Rows from block 3 of a small sound classifier, named by matrix and row number. Rows with one number within an expert belong to one neuron, the router's apart. Each number is 500 + 25 x the weight over its row's rms, rounded and kept within 0 to 999. All counts start at 0. Numbers have three digits each. After the name is the row's rms in percent of the matrix's.
After each expert's rows are labels from the 100 clips, of 14976, where the router gives the expert most weight on average: "responds to" is what is common among them. Only what is clearly more common there than usual is listed. The data: read English sentences (LibriTTS-R).
# router: router (model.blocks.3.mlp.router.weight, 64x192, trained with AdamW), inputs 96-191
# up: expert up (model.blocks.3.mlp.up, 64x192x192), inputs 96-191
# down: expert down (model.blocks.3.mlp.down, 64x192x192, transposed), outputs 96-191

# expert 10
router.10 144:496513506477519491500515480493528457498493470479484523467519472479500478506474492513533484513512491492464477498488481501466490497550469520547519494516491507508514494504470519545501516517471491525507548538514551516516477444491486497487520492497470512565462469505466554530520542524484523517
up.4 085:532452506479506517473533515473480526492510501499466497487470498543480472465507512499568527492465522450506488522527491553534505483498510491501506438477488506481486494522474496498509431544514479506506530505461537470509481523493475490515521524528474452511503508501485507502490528498490495454
down.4 094:464476481513498501461437453499518474512470484483501495524526485482493487499535488458504500496514501471469523519467510515522486476470487520482497444487474481515486501488461457527464512477484487492464540541484499493482526497494560508554473458452485554496463516497523491474526482517529536518
up.5 098:481491483493536495520481501554481501484472533498523472464516522511480522537494491488491485470503502515473543480480525540506539514484495504481504490523523477521468537499498462528491505542497495509504553509547459511490491525486476501464552548514494504489544470504518487454496508561478529539
down.5 093:505530486500489496494563489490453481497469536491482463541489504515523516489508513514549507559501504541466485487503475472529505526518519502493505486507493536525485468488517522500475463504472516487514465479471465535529478494523485478495437503493501493479541513485512486483483472512518474516
up.6 114:498512519474517452501473534515478532508493522465563481501551466502496507522466500454465491512515532475505577436491506489510483514516511468501493506480499526499485517502468540536520531496501483497507493503503475501529500481527516520494521555466515519512523457521474505464510487496504525515
down.6 111:535493498488529472512487539512479508496495536497491497483503501517513521476456517513488498542490512473487499503502485536504515516525533513523501511525499505538481473487489525549539482526493526519547511470472491529509505472498513486503518493510539436506523545484489489528487477498500501536
up.7 115:491473499485489463522534469504483505482528479559525508496524471484478479507523514528518482490508442503480518516502494487493502515487522539508489474499500505472481515506520420471525522543483503522488510477486571520524510484507526515511415455538479492580523510505516531493506514525540491471
down.7 096:499554498485442492557498469476492516508515501478529486484511471504549473481497503503451471486484458493485518497504476521519478507473478467484470480542513498477510495471531505486473538479518516497457493544500522489498532549529502517560472552514472488511501523493485437501544539467517484525
up.8 133:505518483511480503537482579472465504494496499490465508506465522488457490479471495466497537504514581469499455456538533489496528505467494537512499483542500473513472510475505522480459490515498455561510492508525516466500535489471451497481486474475450489476490559467526517474545525467507535477
down.8 123:534503507552484495454482533502525524466450472487491520462500542513481501506508478497527511480499540515483475502542487532477506502504514453501545476447483475488538470524509475498464517505482475493498503508522496480519470517522521502439503495523466506465474465486475521486485457507505506444
up.9 093:475517520449529479496481506492483475483493449456479486497477504493479488510494457482532509503553539505520521492489465561538518511486485508495499494513557546534520549532489523514463463507468524475540504462442526502511510467526521484525505476514463500474501503507511482487506533476510522466
down.9 095:490474478454502487532470494530496488477472505548519521505561482506527506498527487493494539523492476475457490471482495484502467458464510495484501519494492529509502516470504472506534530513565530527516533487479534524515504467497474512462481473541501495491498471528493495491469501571529529523
up.10 095:478504510524476449545548497485513500539519466541493464526530454515500509463522521526474466493475464459537493488521511525475479484541481480503502488513498490502501511500521470510524463501493507542493495446496592516467547508522503510514475480494514491486491497541479499477521466504537478467
down.10 099:499485499472483539497492506475503506502492485508520524488521452472560484543528486520453458484545475528544512480484483489523502461494477538478477452513543554493550533542488511479497512475512459509524497529473478481510517488507492509458516512512456515528481527517460511520490488487498485531
responds to: voice: male

# expert 22
router.22 100:493464542548519534480533500491498459485480522478559510508505480470502531480511470534485481487466481473502486494495525499519477509528539519495510480512525540501520573450509519510458491527523480506511524541488526505516518495512479520473554497502511505501499506507480529513518513510463525491
up.4 111:499503533539485513472493538503484509500493481542495499462474466441486479497514491536494463511533510477486487547448474484485494529471465496481518476483520492529462500497494494482454492513477491503511528497511551531530461501487492486557477467489485504499510519482489470540519556470504509490
down.4 109:475540478531465503491495523467480466514487491501442507518506512498490504504516502495499510517533468515469478526549487487520489485515467444480494513519494463520459483511474484479485521496466510535505542503487542462507476559526480534525441515472522517542524534498473512536473479497535508462
up.5 121:506449505512501482481477529498502500475504469477522486484525488468489477475505477526497497488442484501488489539461501511493496514502513465496499483523483511488479520494540481501529486509511551557509452555471483514486510520488529499529538548461521485554526547495469516532452520478485579551
down.5 115:487502510487475461503567518494470483464533504505475528514501538485482528480533479523541475547559528504460494508486497479483498519496499478511506476446506524503496486511447479543482539479515487527481516489471505481490516516506488488503490518486531507490503512494485551553540558473514484497
up.6 094:480484486546491450505534505498494536488465539556481478466505482509512492496466489491518549516492531487465507530548511508498525455473539501510472504505463492492531475490518486493531548506530517529496485490495459486460531450517511519477464474514528504527483495506514497545506463506507501501
down.6 106:530500499505499506506435487507526479493505528492518484499503490505482532488495531490460502512452544471474484530473476420480502558502459518470525509494508502505522511478438509492490477524503500509468523520515501490553530488518522487531504503518484491496504488510501506478542482488493496493
up.7 107:491503508483525463500515485524509469535511490466498502527541478539496514482475513461472521525515475542506470536482472530463503514472497513501499478487483464497446459496473485531421439526517496518551519491489498478480538488506505503531512501462483485470522493474498512541481534507522490516
down.7 104:501469492480515495577531520481504517493448464508490489467449476514562492504514509533520531493458491518532491503499511480479543455505500505515528529512499480512541521535485480479559525497463488514448512508496488560513540502491492522516525487491509501513455500515516477466478522496470501493
up.8 115:540522519449470521484531482505486507526511473471506498499495494444496486541503523497484488499468485524476454499558539477467508476514493493492495491509494490539567504529577476466495477487474528525496441480475531512508492487525476507487496502506515503526539459516513543475490470504492488465
down.8 122:507483494523518480550484482503509501511513462525519483475497478492496524460495487504480515483530512463533525479510498535500558502522471510509517457501496486422496515512477479506530486522532490490515503521548461531538462493486530507486584502503502485486444563510468476501540507476505514510
up.9 075:508528485544501552494521550513514522517499508494511483458467498442497491434506491499493538538499555531487505516485495514478479498450496491505509502494483524566486481543471532478476488509520520514495498512497496511536516521447502540516496517503522485474516496488493496549517503473499495511
down.9 091:473486448511502492522498562470479546481484504527496489528472503510480481534478522508497479490541498489501494528497447537501482535517484474496503443519495467488503489517508511494482516449490476472504560513531486496453460529484468458543456496478513538530484507511490519504482515516557500454
up.10 097:478527467520490485481511546516500471493487492489536513586523493512513497510497502500521486499514519468552485463549525478507467498504453486501487482536511522522488563505487525493545511504493455475469534476471517488543490500552508492497492509534514494521520520504499520506499548524507488491
down.10 105:482537484465501492511482499526522499480485505489501470457532469494478548503536529511478510527514540494536533513504483481518470531496502556491483505483514544473527520506532505500489498499507548515498467486514478488493532529491518520482469479481472479492478524508485488483528482486486522508
responds to: voice: male

# expert 11
router.11 190:542509511476493462483459480445515491450505485481495502498490449503501461502503477498498479493528466494507505516519473512489516471529474508537484505485470546525520496534519525546472522517472465511508551515505523513527478482499499482529468478472484485544518498499504507512505530523471514546
up.7 097:486498530518534523495512495502526505533473490518505502500469464521476529487520469526488541501557494493500521580482510521537510505480492522502489462453542480522510439506581494533501508505489517552514508533435480484500516476514488520456491513480524471494482480553477513477532470483501505476
down.7 091:489474498488525465479505519533549508531499469502527454540456516477477480450503535439499506558489472537501500503519434502509492466512443449464499515520494492477482507511479508539488530497476494469524530518529494499491496498495504486489504533497513525493476499465450498506490493503466477493
up.8 098:538548484498520482529520510495507506470499474521492518545474514526496502490481484531501505523482520487504444482522449488519515503487534480472484474436480470460501504493522450415470512512532509456528504515435487485478508509519573494438484519563493521471498498530477532505483517479519509477
down.8 084:487481463500484441454536525506503488486539473495460453494540518511503488503454503458487518515430510485509542534533500525482477475521479534498515470445508492495498482549500510514472537547501502482485476472524473489489511498511484512479497527494501517474521533543479491500570525492479482503
up.9 083:483483518507537523482510530516485526543501453511470522514535486486463502486449502494462497478470527508491538475472549535488517502531494480509517491471500478508468529487479444493504496534477482494479536500471535489507505512509516483535536471491460475511462512488510480474472481462507484502
down.9 104:495524537465471528542471473513566489531498521501519554483474470501534522511481524502516523531517510484458517457510536508513518507519500483490493476560497510470535454509514507455479515517460477536541474529493457448485539464470491499466524523496507491488532491508534489511501501536500496503
up.10 142:487477515501489524491524541494497532495513460509518521496478482496491501451482491505482509514477520549433466537474478519477479490460488449513497519564496452509529490504553535492479490504499486527506525516492515534508483512530474500509449514511535506531505498499590481487527512468474492550
down.10 131:482483488484490484492523506451533499483482523499468490499507502482492486438469478524532522489510508511479514522446499463496496444497500453479505474505481461533487455441475527481454497510505496536506466496532490498554489526519506515490481530514515509492458533526507476536480502499531472518
up.11 072:481507472492496488509492507491476504538502513494494500517508528465461487513505520512489489507577485505533495493529503529517482526461475493479490498493486502534510543533500485506505529446500472465524496500543499487469517486498516536502493512466520454502464501482500521472451438530465516494
down.11 083:491535539521509514495488502506501503484449503506519468492491504481515492521509480511481522534484514489487472491522507475513524511489513521509475508511492534511501516447485529498465489528464495517521497544531453528514503524562478453518492509484506497531496473512502504511473511513529467490
up.12 081:497530502506491502511549486485480486492453546491508475492529453483509484463502505516534558500535500499486509512549492507494514553532440509507489488509484538509506492523451501505523466493473503475504481524492521515529523500504514489536433472462504543478497463518468485463463502503480496481
down.12 090:508497489492519535448515496514537528477551511483483511514503507524503535523510494481518506471545510476532467476440499452516547540499524511475465486533461482494505486522488494517459498539503523505492515506473497519489492518547493496479524486493464522496512516507499486493480537551452532467
up.13 109:526524508462505503475560547505536482486513497512498481474479538471507480492518519480503531500521541469479536548486527494483483500519470477510477507465508481574518469509485476524562551477492509552496514478498437543536459544467473507546484472471486514497476512518486487476534498475535510472
down.13 098:477527481480486501481514523478527488479518471512522511507480530488501509499532507509534510540523510506533507488455521470472516504496499495491500543527479468556489455499525474479501513507489504481511471525526532509519453520536546476539485542472496501539476545474508501473463512504480496477
responds to: voice: female

# expert 44
router.44 075:495508499523496540528497543505473533505496513517488483546478548539537472493543512508481544472486529541500502457523532523522529505506516522488497482540491480534505445489520459505495452509525519517489458469470478498500514526477487495537450550545519513466496489514536420487520465473474523500
up.4 093:518496497505487520479519503540510500509484508508534528428554542509492494492537494518528475495544512510454548501571483480462491508487511478503495487511476504464463498480493497505457466502483517492537535503467522468490491491515498473551537503552458457546493515506501535512514523500453498468
down.4 101:486511500492490504509439499500518492494479504458493510538492498436487528561511520462527483478486518490483525520505505519559493471502515544491518470497509493535567503546501469505516495486479502450463472526503493514489474434499488501498494562474527491439485465472508525513470496472538495505
up.5 081:511569432511546520513512505497552492503466498494495526507527547501499472506516489468453480538548506520453477487478471511523526489529485445497503468486490504527466488485539458515479490524503499492525494462495474497535511493480500497472498498532476532495502493500501533499505493542451531510
down.5 089:490514503520481484499493523524464478472511482496474458514512493498522554532454486529512523481443489491497514502542471529510449522496478542471515563549510466501529524495476443458501461494476484470461480495541533540474546466536512484535527492506490487490520528487481523536445496521481504530
up.6 085:486515501499496472503516510475491525503491496462471501519470504548503505528542511502495511501486449508562540526467490522484532485465494519458497528505502520513513513500508507519525459543499517508515480502505528483457459511491514535463503547471490461493457526502532488493458475461460481516
down.6 099:500514532482495528510520479482498505476481496518522513505462466559504492500476539481464521490515485472498470484524523500477501443485466497543475496476535474519485459526512490519525530475469491495522489537499497511505496504480520536507515461534525533501503468560471444466535504513494462506
up.7 114:476514495476464486472480548488499518517491485574469511497457538489508460482473475521511533500502517485484519520498511524508496498519501459489479467558498453507495460532486535476451504546477463510518490513519514523507529514495483514546515515447502508505530524538530517498543498489537419522
down.7 116:499528520515478521497486580469463492510500476503421526495498521469502496491498485552500523504490497520531434500515507515529470507517492486505524525521452474506485461481526531500455499505498475473504515501514503480507481524498490543535499523492509488554492530476503503485507479484525515445
up.8 117:528494492502523534551484500488486501527509509449432483521502514524514507572544498472483534503477483507569494531510504517483511523518494479497493504435500469467470484525523506514511515471523485493469457531482491534437493482492490487539509592512535526558488454487525528486469486533471475499
down.8 118:457535493496518464505527455542507475468526520528514444497502479538485517519481511540494520457478470469511531530446481476474523485460471487463503507522476528512475560529484506545499518493486524493513533542522479455452526530501499503476511538493536500514438538469483494505464498525480473481
up.9 085:524456510484464533476478448456526510481477517474540513508459485549529513478491468485515522511495503531484510465493502482493526472491545471511514501491493541504466517495498502507544508483470537493473507487481506524478510455524485474449506509524516525491490514514472478502556443489528526518
down.9 092:528487510493511461483498536508521517538440445519540516475504483494500493499462511485517517522443495486497503504495485503506514506493544504541500509492524497496492492437491475493475487514545468508540532472448504468502471480508492490516538489482490472551487528512514473474498490483506470470
up.10 096:480553490516493515462528502528499478482524525500481494501552475531496496484477502513499560498519495511498541472486484483475518466419486446519492498479503523517509507526507540498505521550499500484477512512453508526521540495521525495508515515528495509491472522512491555457523484501499494516
down.10 111:505517514489493494462465505527451495467487469453523487442544488501493478544447528486509505487476491474497496494492493476516503522521533565485528510489517469521552546521466484511531467510520511474470479483495506523521496526539513500521492485509540476508511476452514499478488486519518500501
responds to: voice: male

# expert 57
router.57 105:493539491481492450507476462494480510549547530459507495473485460499502476463533506465473511479512510491505494521464456484494543498498479489519477496494489521509526465505523529529501540517508476497540536461505493525454527517505485490516487492492489486531490443519519500517449523512461517510
up.4 100:453516454521450531477485502486534495489471531502458517445474556485505509469504488546530540513488535507496489505494560511473493515530499467536504511475511484503462510509549468540486480483528514470476481453507542523535570478498457528525503482503486489532472480518497515461481466548500504502
down.4 084:511526474518499477428480501545479510481477519467493468504527537533436520504496462507501534502514474463464485527499488522525541476481492509529521477541481525525467551458472492516520468523493471493472476495518488512503511502502517494492502521522483468453486473488530477509519471488490490475
up.5 047:535502479489538559536489505468539484447510433543485503498497518495494490507546474510461447505490517527494474515501528493471481515538488514455555506489484455471508483473469486476481477482480512494494475461477452508509435519507510512502505494502504545462461513492506553489513515494523495456
down.5 060:480499517555505557498481472491485485506483476506564498508553519521514521454500501482498504488525492523484468527516476491485522527489502523458484535511461479522496532466516497507464485488518489515508486492529474504512489473481477474476491474504536508564467478526501508494537530508470450494
up.6 104:524522524482462526526512482466495496491503544496511502499518491519483506453437499472526453496546522511479453467483499507503480511503520473494483512537521444500452536496524481476487476531486500515530460504519476523488450533501484478525449499460501462456495501510482503510487506467455410491
down.6 090:478504473505520485537482508442518444496447525480502511456470503461450540501497477529494518495479506489486543522541505504530536485480511495501510539501489470509480477525484522502511499467520499505529486526540503490492486487472501545491543489521509539504507478481522554514520505497501503489
up.7 072:545484465462503499486531474501494479474514486535467485477523519483469511511483490464491495504465516487480517526510481493532519502501517478475536450485514498484490507507506520521486491494531503472530497462502500522486502482526533508478533481488532504502507518552532518554502471495457507476
down.7 071:477494498478451499518490482544503498484520538493510514527512468488495494491547534537514506476489484545534458531486501516518522507513490514473511467529523510487506512535486490542526472561486524528495519495511492545459489525524488530488500546527528492471485481500520542506477507496464510530
up.8 118:497508481507484509492492489522493488497492548495490488493478488497519503514497489554516519516467525471559526410517473536502525507509516456476511508472494507512516463490461517528500563492512517491477466517524492509529533522489460486468454488544511520435497503508441498520524469505517480469
down.8 126:501502497490526502521535525470471481497479513505514496503510539470524500503469508539466437476476493451523495524520504527574490501512500541505485466519535560500493504502503465504547489460501486478521521485483504502494513472485522496492505489496529494544507499516488486470506462510478473452
up.9 102:482441479494536481489500515530490474516501503512498500486542484566471502571498485423521538494487455498505473533576506503502510553518488503489504518498509478509505525527462471516515506484514488515507537544491511526497509499476530499455509484485524509468524477503564507515500513506479495459
down.9 082:484455476518479457492514513482514520494464498476499473515520521539485444518463503484487540494503493499506521469528515492470491510509511547475477465484524456482501546512491498536547530495503543524511462535519520479493475535512552555451485557525541515485508526483515476492527565479467509498
up.10 102:470495465501458462487484515490500523485540456492504506490474485453528495529545496541433499514514471511462466499496514516512484510469490454548518464488541518524541557496482471518500532481471501490521457505495549499487472471515515508518489525528502489504487539549498492486507469459453507479
down.10 106:509498481501504508495490521520498488473502493525513492485516501509466511531512476507532523488534504482517542522489478464521499538542561496477475476526484514481497460494477485519509514514526506489470484505539506536527526491516497495495470444493491526487464516502447562492527508502509482511
responds to: voice: female

# expert 18
router.18 141:488497488491468487466485481500551469511488431481490509459504528512466489480459505487542491517547509484491487497504506480461486497533461514508522499504495469456507516522480519533524504513492491468510510499511510536521474484515484504471528485492466535515525489506505539515542507495525513525
up.4 093:542503478528503478494502552469500458488496534521485509502524527509487480490474489550510519490515522520512501517507483517491522494435508490488492516520489484500502500500504463496453500511493506491464492459509441507491513496534513510526516485521490485489480468481499539474470432531495563473
down.4 091:485504517518461477472516473485512503523496485492483468517560540521487472487458437510503558485462494511480473454490458507499468466502505483529530501527513490563531489507504512464570529485497558460516484499516513486485488493500477511503468495548506526512512479483531534528527477494527476518
up.5 078:519528491491519505511511538522480465523468513544518508491504527475495504499459486449525535511473522507504493475499516519492497495523478521524520494481492522528521498470505497486517533467496454485588512521505489454517500501545499498508463537517470485459479510542474496511503501501486480452
down.5 071:469503459484490505532507483499498472485476512518510499512510509499539524496512528504516500485539522444532486551538525516484490495525447498503487477457543498482509478496526559484527477513475509526492472495511489523495548503497520536490507497479502538493460517518505505487470477477479499528
up.6 091:520469494457475536506476511510508470518506498542471503510517485558485515513507529500502482499481499456518486475518515485497509465458509464495508497505514508487536552523485486489417495507559487536498537516502475455517502563474549486499467555468463483478505455511512466493464499510519468493
down.6 094:507448586481503477489515455501511507506534467467506476490542488504524480477482471514515488516510562532496506496509522488445532484513508496506514516500488503477528472502500513511498496524464468473485443491495502504484471514406491517496504463505534457491490514521500477490530532534517484521
up.7 106:453492492489491521534516546494473528497516507484524525509540473520534507458541485527484498507485510542504568499490488469496507506482502479516493471486512520413524484527454466531488556510498508526505536504483515494498466484441484499528513529489510485478488479503505512499492491487513548505
down.7 118:487465491487481468505521518506485505484519482517518456489502477528484437493506517531548537505489547521497474479458496476476468428516480501511531468544475460524494499530523506498513473500488517505461461503488526500491536548519515505514512469504535456492490522517541498526513500502506460558
up.8 072:513446458489511450517512477504493484494478490497546490502534544479471538522506483470563484504524529504497483470502523511490547507512501510461493522481537502506488480475465497444472515482564514492481511520487511481455474491498528524513498512516500488487471478538504507490461514531502504445
down.8 070:501476530511483496481514451516549530531505530546513493498520441497493513487512525529503504514464520453520480484444506493493534490523530502542519511458478527533518546426506504510527462471520510532528562488506450482497502500481495520499535518506521509557466511493512514500501521503523464509
up.9 086:491498517546473521486529543471487497454486506509479479460530519525525504512442485510502498449541458540532526474533528523498492505466481506513516518507502524482499513528457495516532506507547527457420510503474528507443447482482490482499487485493539512553512526539472550503509475538499511487
down.9 104:509540502490497464425464493524463471488490496440462533487532479513510502523481511467505473505495503477476498524493493512509486487515507550495510511477484481512468540506520487506496476520457534490474488514487514490572497491537527477554505490514453478450503500497486508504473493524523527484
up.10 109:528513486534470531470509482504518517500490479516454480467493532544494503462472519499528499505514509529462520440517497476501493487478506438494495474546484498510507492520566480513491474523500485495507446500533533565511472502450486509506481458430520482504469493498526505487446483542469477487
down.10 099:443505485534497475505470488478505501474452493484483491507491557470480499473502451518498517509465549530488477476513565459506533522468499509518485479506463499526505479476519501503484456518494415520498482472496505456537480510485470552485485499542497491492506480505512498502508478515494523444
responds to: voice: male

# expert 25
router.25 135:485533444478476503522500509521551471498515468478473500473472523494502479509480492472471542479517515529462525498501510517457497487535494519511504544521475471539497472496478527536512517509458514501488510511481514534501493503525505484478551470473502496530505520502479547548495532514477502478
up.4 077:541514511494481506484480501470525534493507495534548499513506438523515520460438504484483500513548497527489505549479470539511520491500515536506492511503476481465448478476505485475471505470526493481501500462451511516481485544510502499479510473488474503482495487491509459556495488482493475516
down.4 080:501520526494504477509519504481505496498535504500551501479476538505491519448519497487472506490501502488544510507498505504458494522500511507509533514511449480451511475486490543487535491484531560466491474523479490511521516471509532468488562558485517507508519507476491476520475470495440538556
up.5 108:478456522495503474491467497511523467522475569512496483456522579507481502494505506501536482506486537509476483551492525514490496536488525518494506506509498509519484497505441525532533524505492504501471483458511468527469511471486508481545553474538541487533550497513481523490533451538534508478
down.5 106:474498507493528505494527518519487549462515520515509491474558497510529480544500509476509483485498473484525557494518463512468496432505521528490507510514489509547507552504506441493476479470523477490453533528525506504487505507493523484518472470476556474476431491548505574517458517521524500509
up.6 098:507547465496513494505519482520499512509496497472537522484514541501500505528468513531456504501531533525502472497532504533498494504495536473502499535476499569456473508514502514529467460509482588511516484539513514482540514495480489485507466535471494471560493515461455489527534520467496516491
down.6 095:494527515510483497509515500525532500511513508494450470522454487475488484514477453488479541489506508471509509499522519465492529488480519506498486504567482448495518486504451469508492478508558518468555522494479517555508537468570476539472489492523474513417501513508513498543514486522506495467
up.7 094:494485495510478499525432465528518502486527456464549509472487503556493500515504514482490478505581481495559536493524534501456498503547503486491497503497493457522504478461504469515462512465517554535529536529517486484498485503519517522527493495486495502489484476476493494536497556438478535474
down.7 081:501466521476488474475530498476503475505500520499505496454529493474476501510530536491456497462437529518484499509505466501497479456515454543517511509529487487474524519515483462510512512501509551510530503479484503540496484500488467524506483484470468466564495550502521507516452502537573457476
up.8 117:526523503461512486499466484519502531520502475544508499521532529497507511455495510500502521503504517522520475462533500489527467524520529535496510488540493508473558464460572499508494540509481463526531534538508475464534541474530467490514478439519521511550493496540557498481476510524506446521
down.8 103:489500483443476503481442488470502523464466507498501508512487496501504466504532517468474499535535549510540499495498505530451491495522480516567534455481487492495518484512481491480522480493512481491481501478500530466509466516490535521515483540492518516445491504492518515522554486486511514467
up.9 073:510496458524471470453504495542482531533494490454466485547531502528504513457555515489493526498465491478481502521543529542488581475521540512471496512509443517481505445457519529496523519525503442467513500534511499502527495462528516493521486488485483510503484481522509484457485502533512490523
down.9 072:485539491511496478541469458500452522497532529517487515446452506511518514497523469496485498483512494482521471533513482506499487460476483477541495468522505484506528491520540493492504508517465503512480471481570495488511491477455517532433516534504480532489513546475527510488509523481531503526
up.10 067:535527478469479488552511495531469560533489509513501507504470514473439506464507490515505535499505478526525497511501548521505532479481515478504480475475494498479515485471522494513492487484526529523524508519556477485503493521515497473494473521477461509465484507492472473495510510509456533465
down.10 058:509491507448484518509529447530522511494453496502458474501453492515543521467483490509517474511502475470484467508477498525502527493484509477490507554524482537503482477559507517498520543525518501508494487534466493484521497481504505532460512511569494503502487496515551495530489489486471479509
responds to: voice: male

# expert 2
router.2 092:462503474481514514499521502536484459546487481485545508482505498476509535512523494506499503455502515494482525459494518477522493553489524530461528509514512486474537512524491505540489485501507519468497535540457547506466502459529502533482534489498522513492496506523442549527490519473491498466
up.4 099:491519478530509453556495499533491525531495510486514512511505559486495486491469502470461453509440533528526470500507471515505540531479490454486500507507517507511463482487512509500488542453518531455508502484506465489528495529505524503433475496463464508515519462524464503534525469471511503433
down.4 104:479489491541490474495484538469548484524448518478541503500464477497476466509522532511519489464525527462585535429521504509517521463507491545518457499501468512522495513498470501485538452529493525517493501482497509499514474516496485514543514516537495473478463519517517563507493509495495472522
up.5 117:492546463510528471510450482526494511503529497531537494455480515513494503536494521465518535497473518433500439503542440500470495522497536456480496463445475486497499485489483546494492544462502472469478525487474497481502477501477474529481446503438499470571473509495482527492524482487538487518
down.5 107:496505516522452507504523545527520528483503522535510451502504490533527475511523494488501460494528532509494533525494485555508555491508506540513500497474500486537546479531439454522561463483486520484457484492522463484481490491455532495535542520479495449496515525496462522541479512487483509483
up.6 119:492456511491492474458496563487508499488507478526479517512435489468516460514486512513481488513480509508450503481500507482505477498545483544508500533532487494517456467537518501448466397502527513477478470511476518555501528526517419520551491505529534477480474517495477508482496524449524516520
down.6 099:497475486526477520510480492484494464527518500482510530459560525526489513498513485521513494477494523531457440509485510528469520502467485470483527477501512478494528473507512498510527547472497496477481545543535510507531513507494506482469530494445512504501482502533498526548540510504555477526
up.7 071:511488551489512546475507575519513535521532498499513475507505527531539517525483526522492472491530504531489534520494507528482513476486500499453525503483515437480505494496470527525443528502529508487494517507492445478507461475533475498539470510478515470511484507504479508474455522501477528500
down.7 078:483516483488501489474493477490472486470536462510442467503522514458481494495497504477537530486494503491506511508509479513497472511474484521523517496493481483492514511527539497540549465529448490444475496522471554495460528504479519491523470499469512524490543520513505521536495498536525494530
up.8 107:517455471479486499499510514473494502494490487521436523490510498469483457483489461507495502486463506517481477508487459515503492485478497500558520509539520485479511468508479511454513499466511513476511459492521495531463533508485465510563510534500520487420493500515490489481471523492500512488
down.8 104:492506525518509496502513526501494457503508490477487495498475532493446506482479488520479551484527477522487523508516516505511481519502498490454508513518449497503447499511513459523460504497499518550504488500504518478515533539495447527452475468454529508538500535491515509489511540468532512501
up.9 081:515501507522507485475499460431524519451489541437528510512491488477481493509538507555489518502479518490463503535511483527514524509517521502491486451474474501446514487510481503489511470495478522476491445488534478492542467504443537484519485472511509505524495506515476446522467547492515484475
down.9 073:493488499496518544522534468518495476521520539489543500487522515536494500523498491461487473532460515488497504461478483502477521517504506520482537515492523524496513499519503478550540509432496511472478537488491511494483495473516474519505522494478510491486497443524559537455473437496490444524
up.10 082:490509537454487513456492510501473519463483542479497523490455535523493471505509515471563484526498490508539502478461553447505522521561479508512497478512504494495503467476457466510497547513465493486517497509502485478485494509482439490457522502515456513473549453527529489536440512495477455492
down.10 080:508487486509522509502524459454470532502535490485483506524554489519510528459504483503529486486506516503536527473540531500489536485469518450507466519477468519468451501523553502460515457504522506461489488468536489545522467483481553537502502483447539509492490513490492516489534472511514507526
responds to: voice: male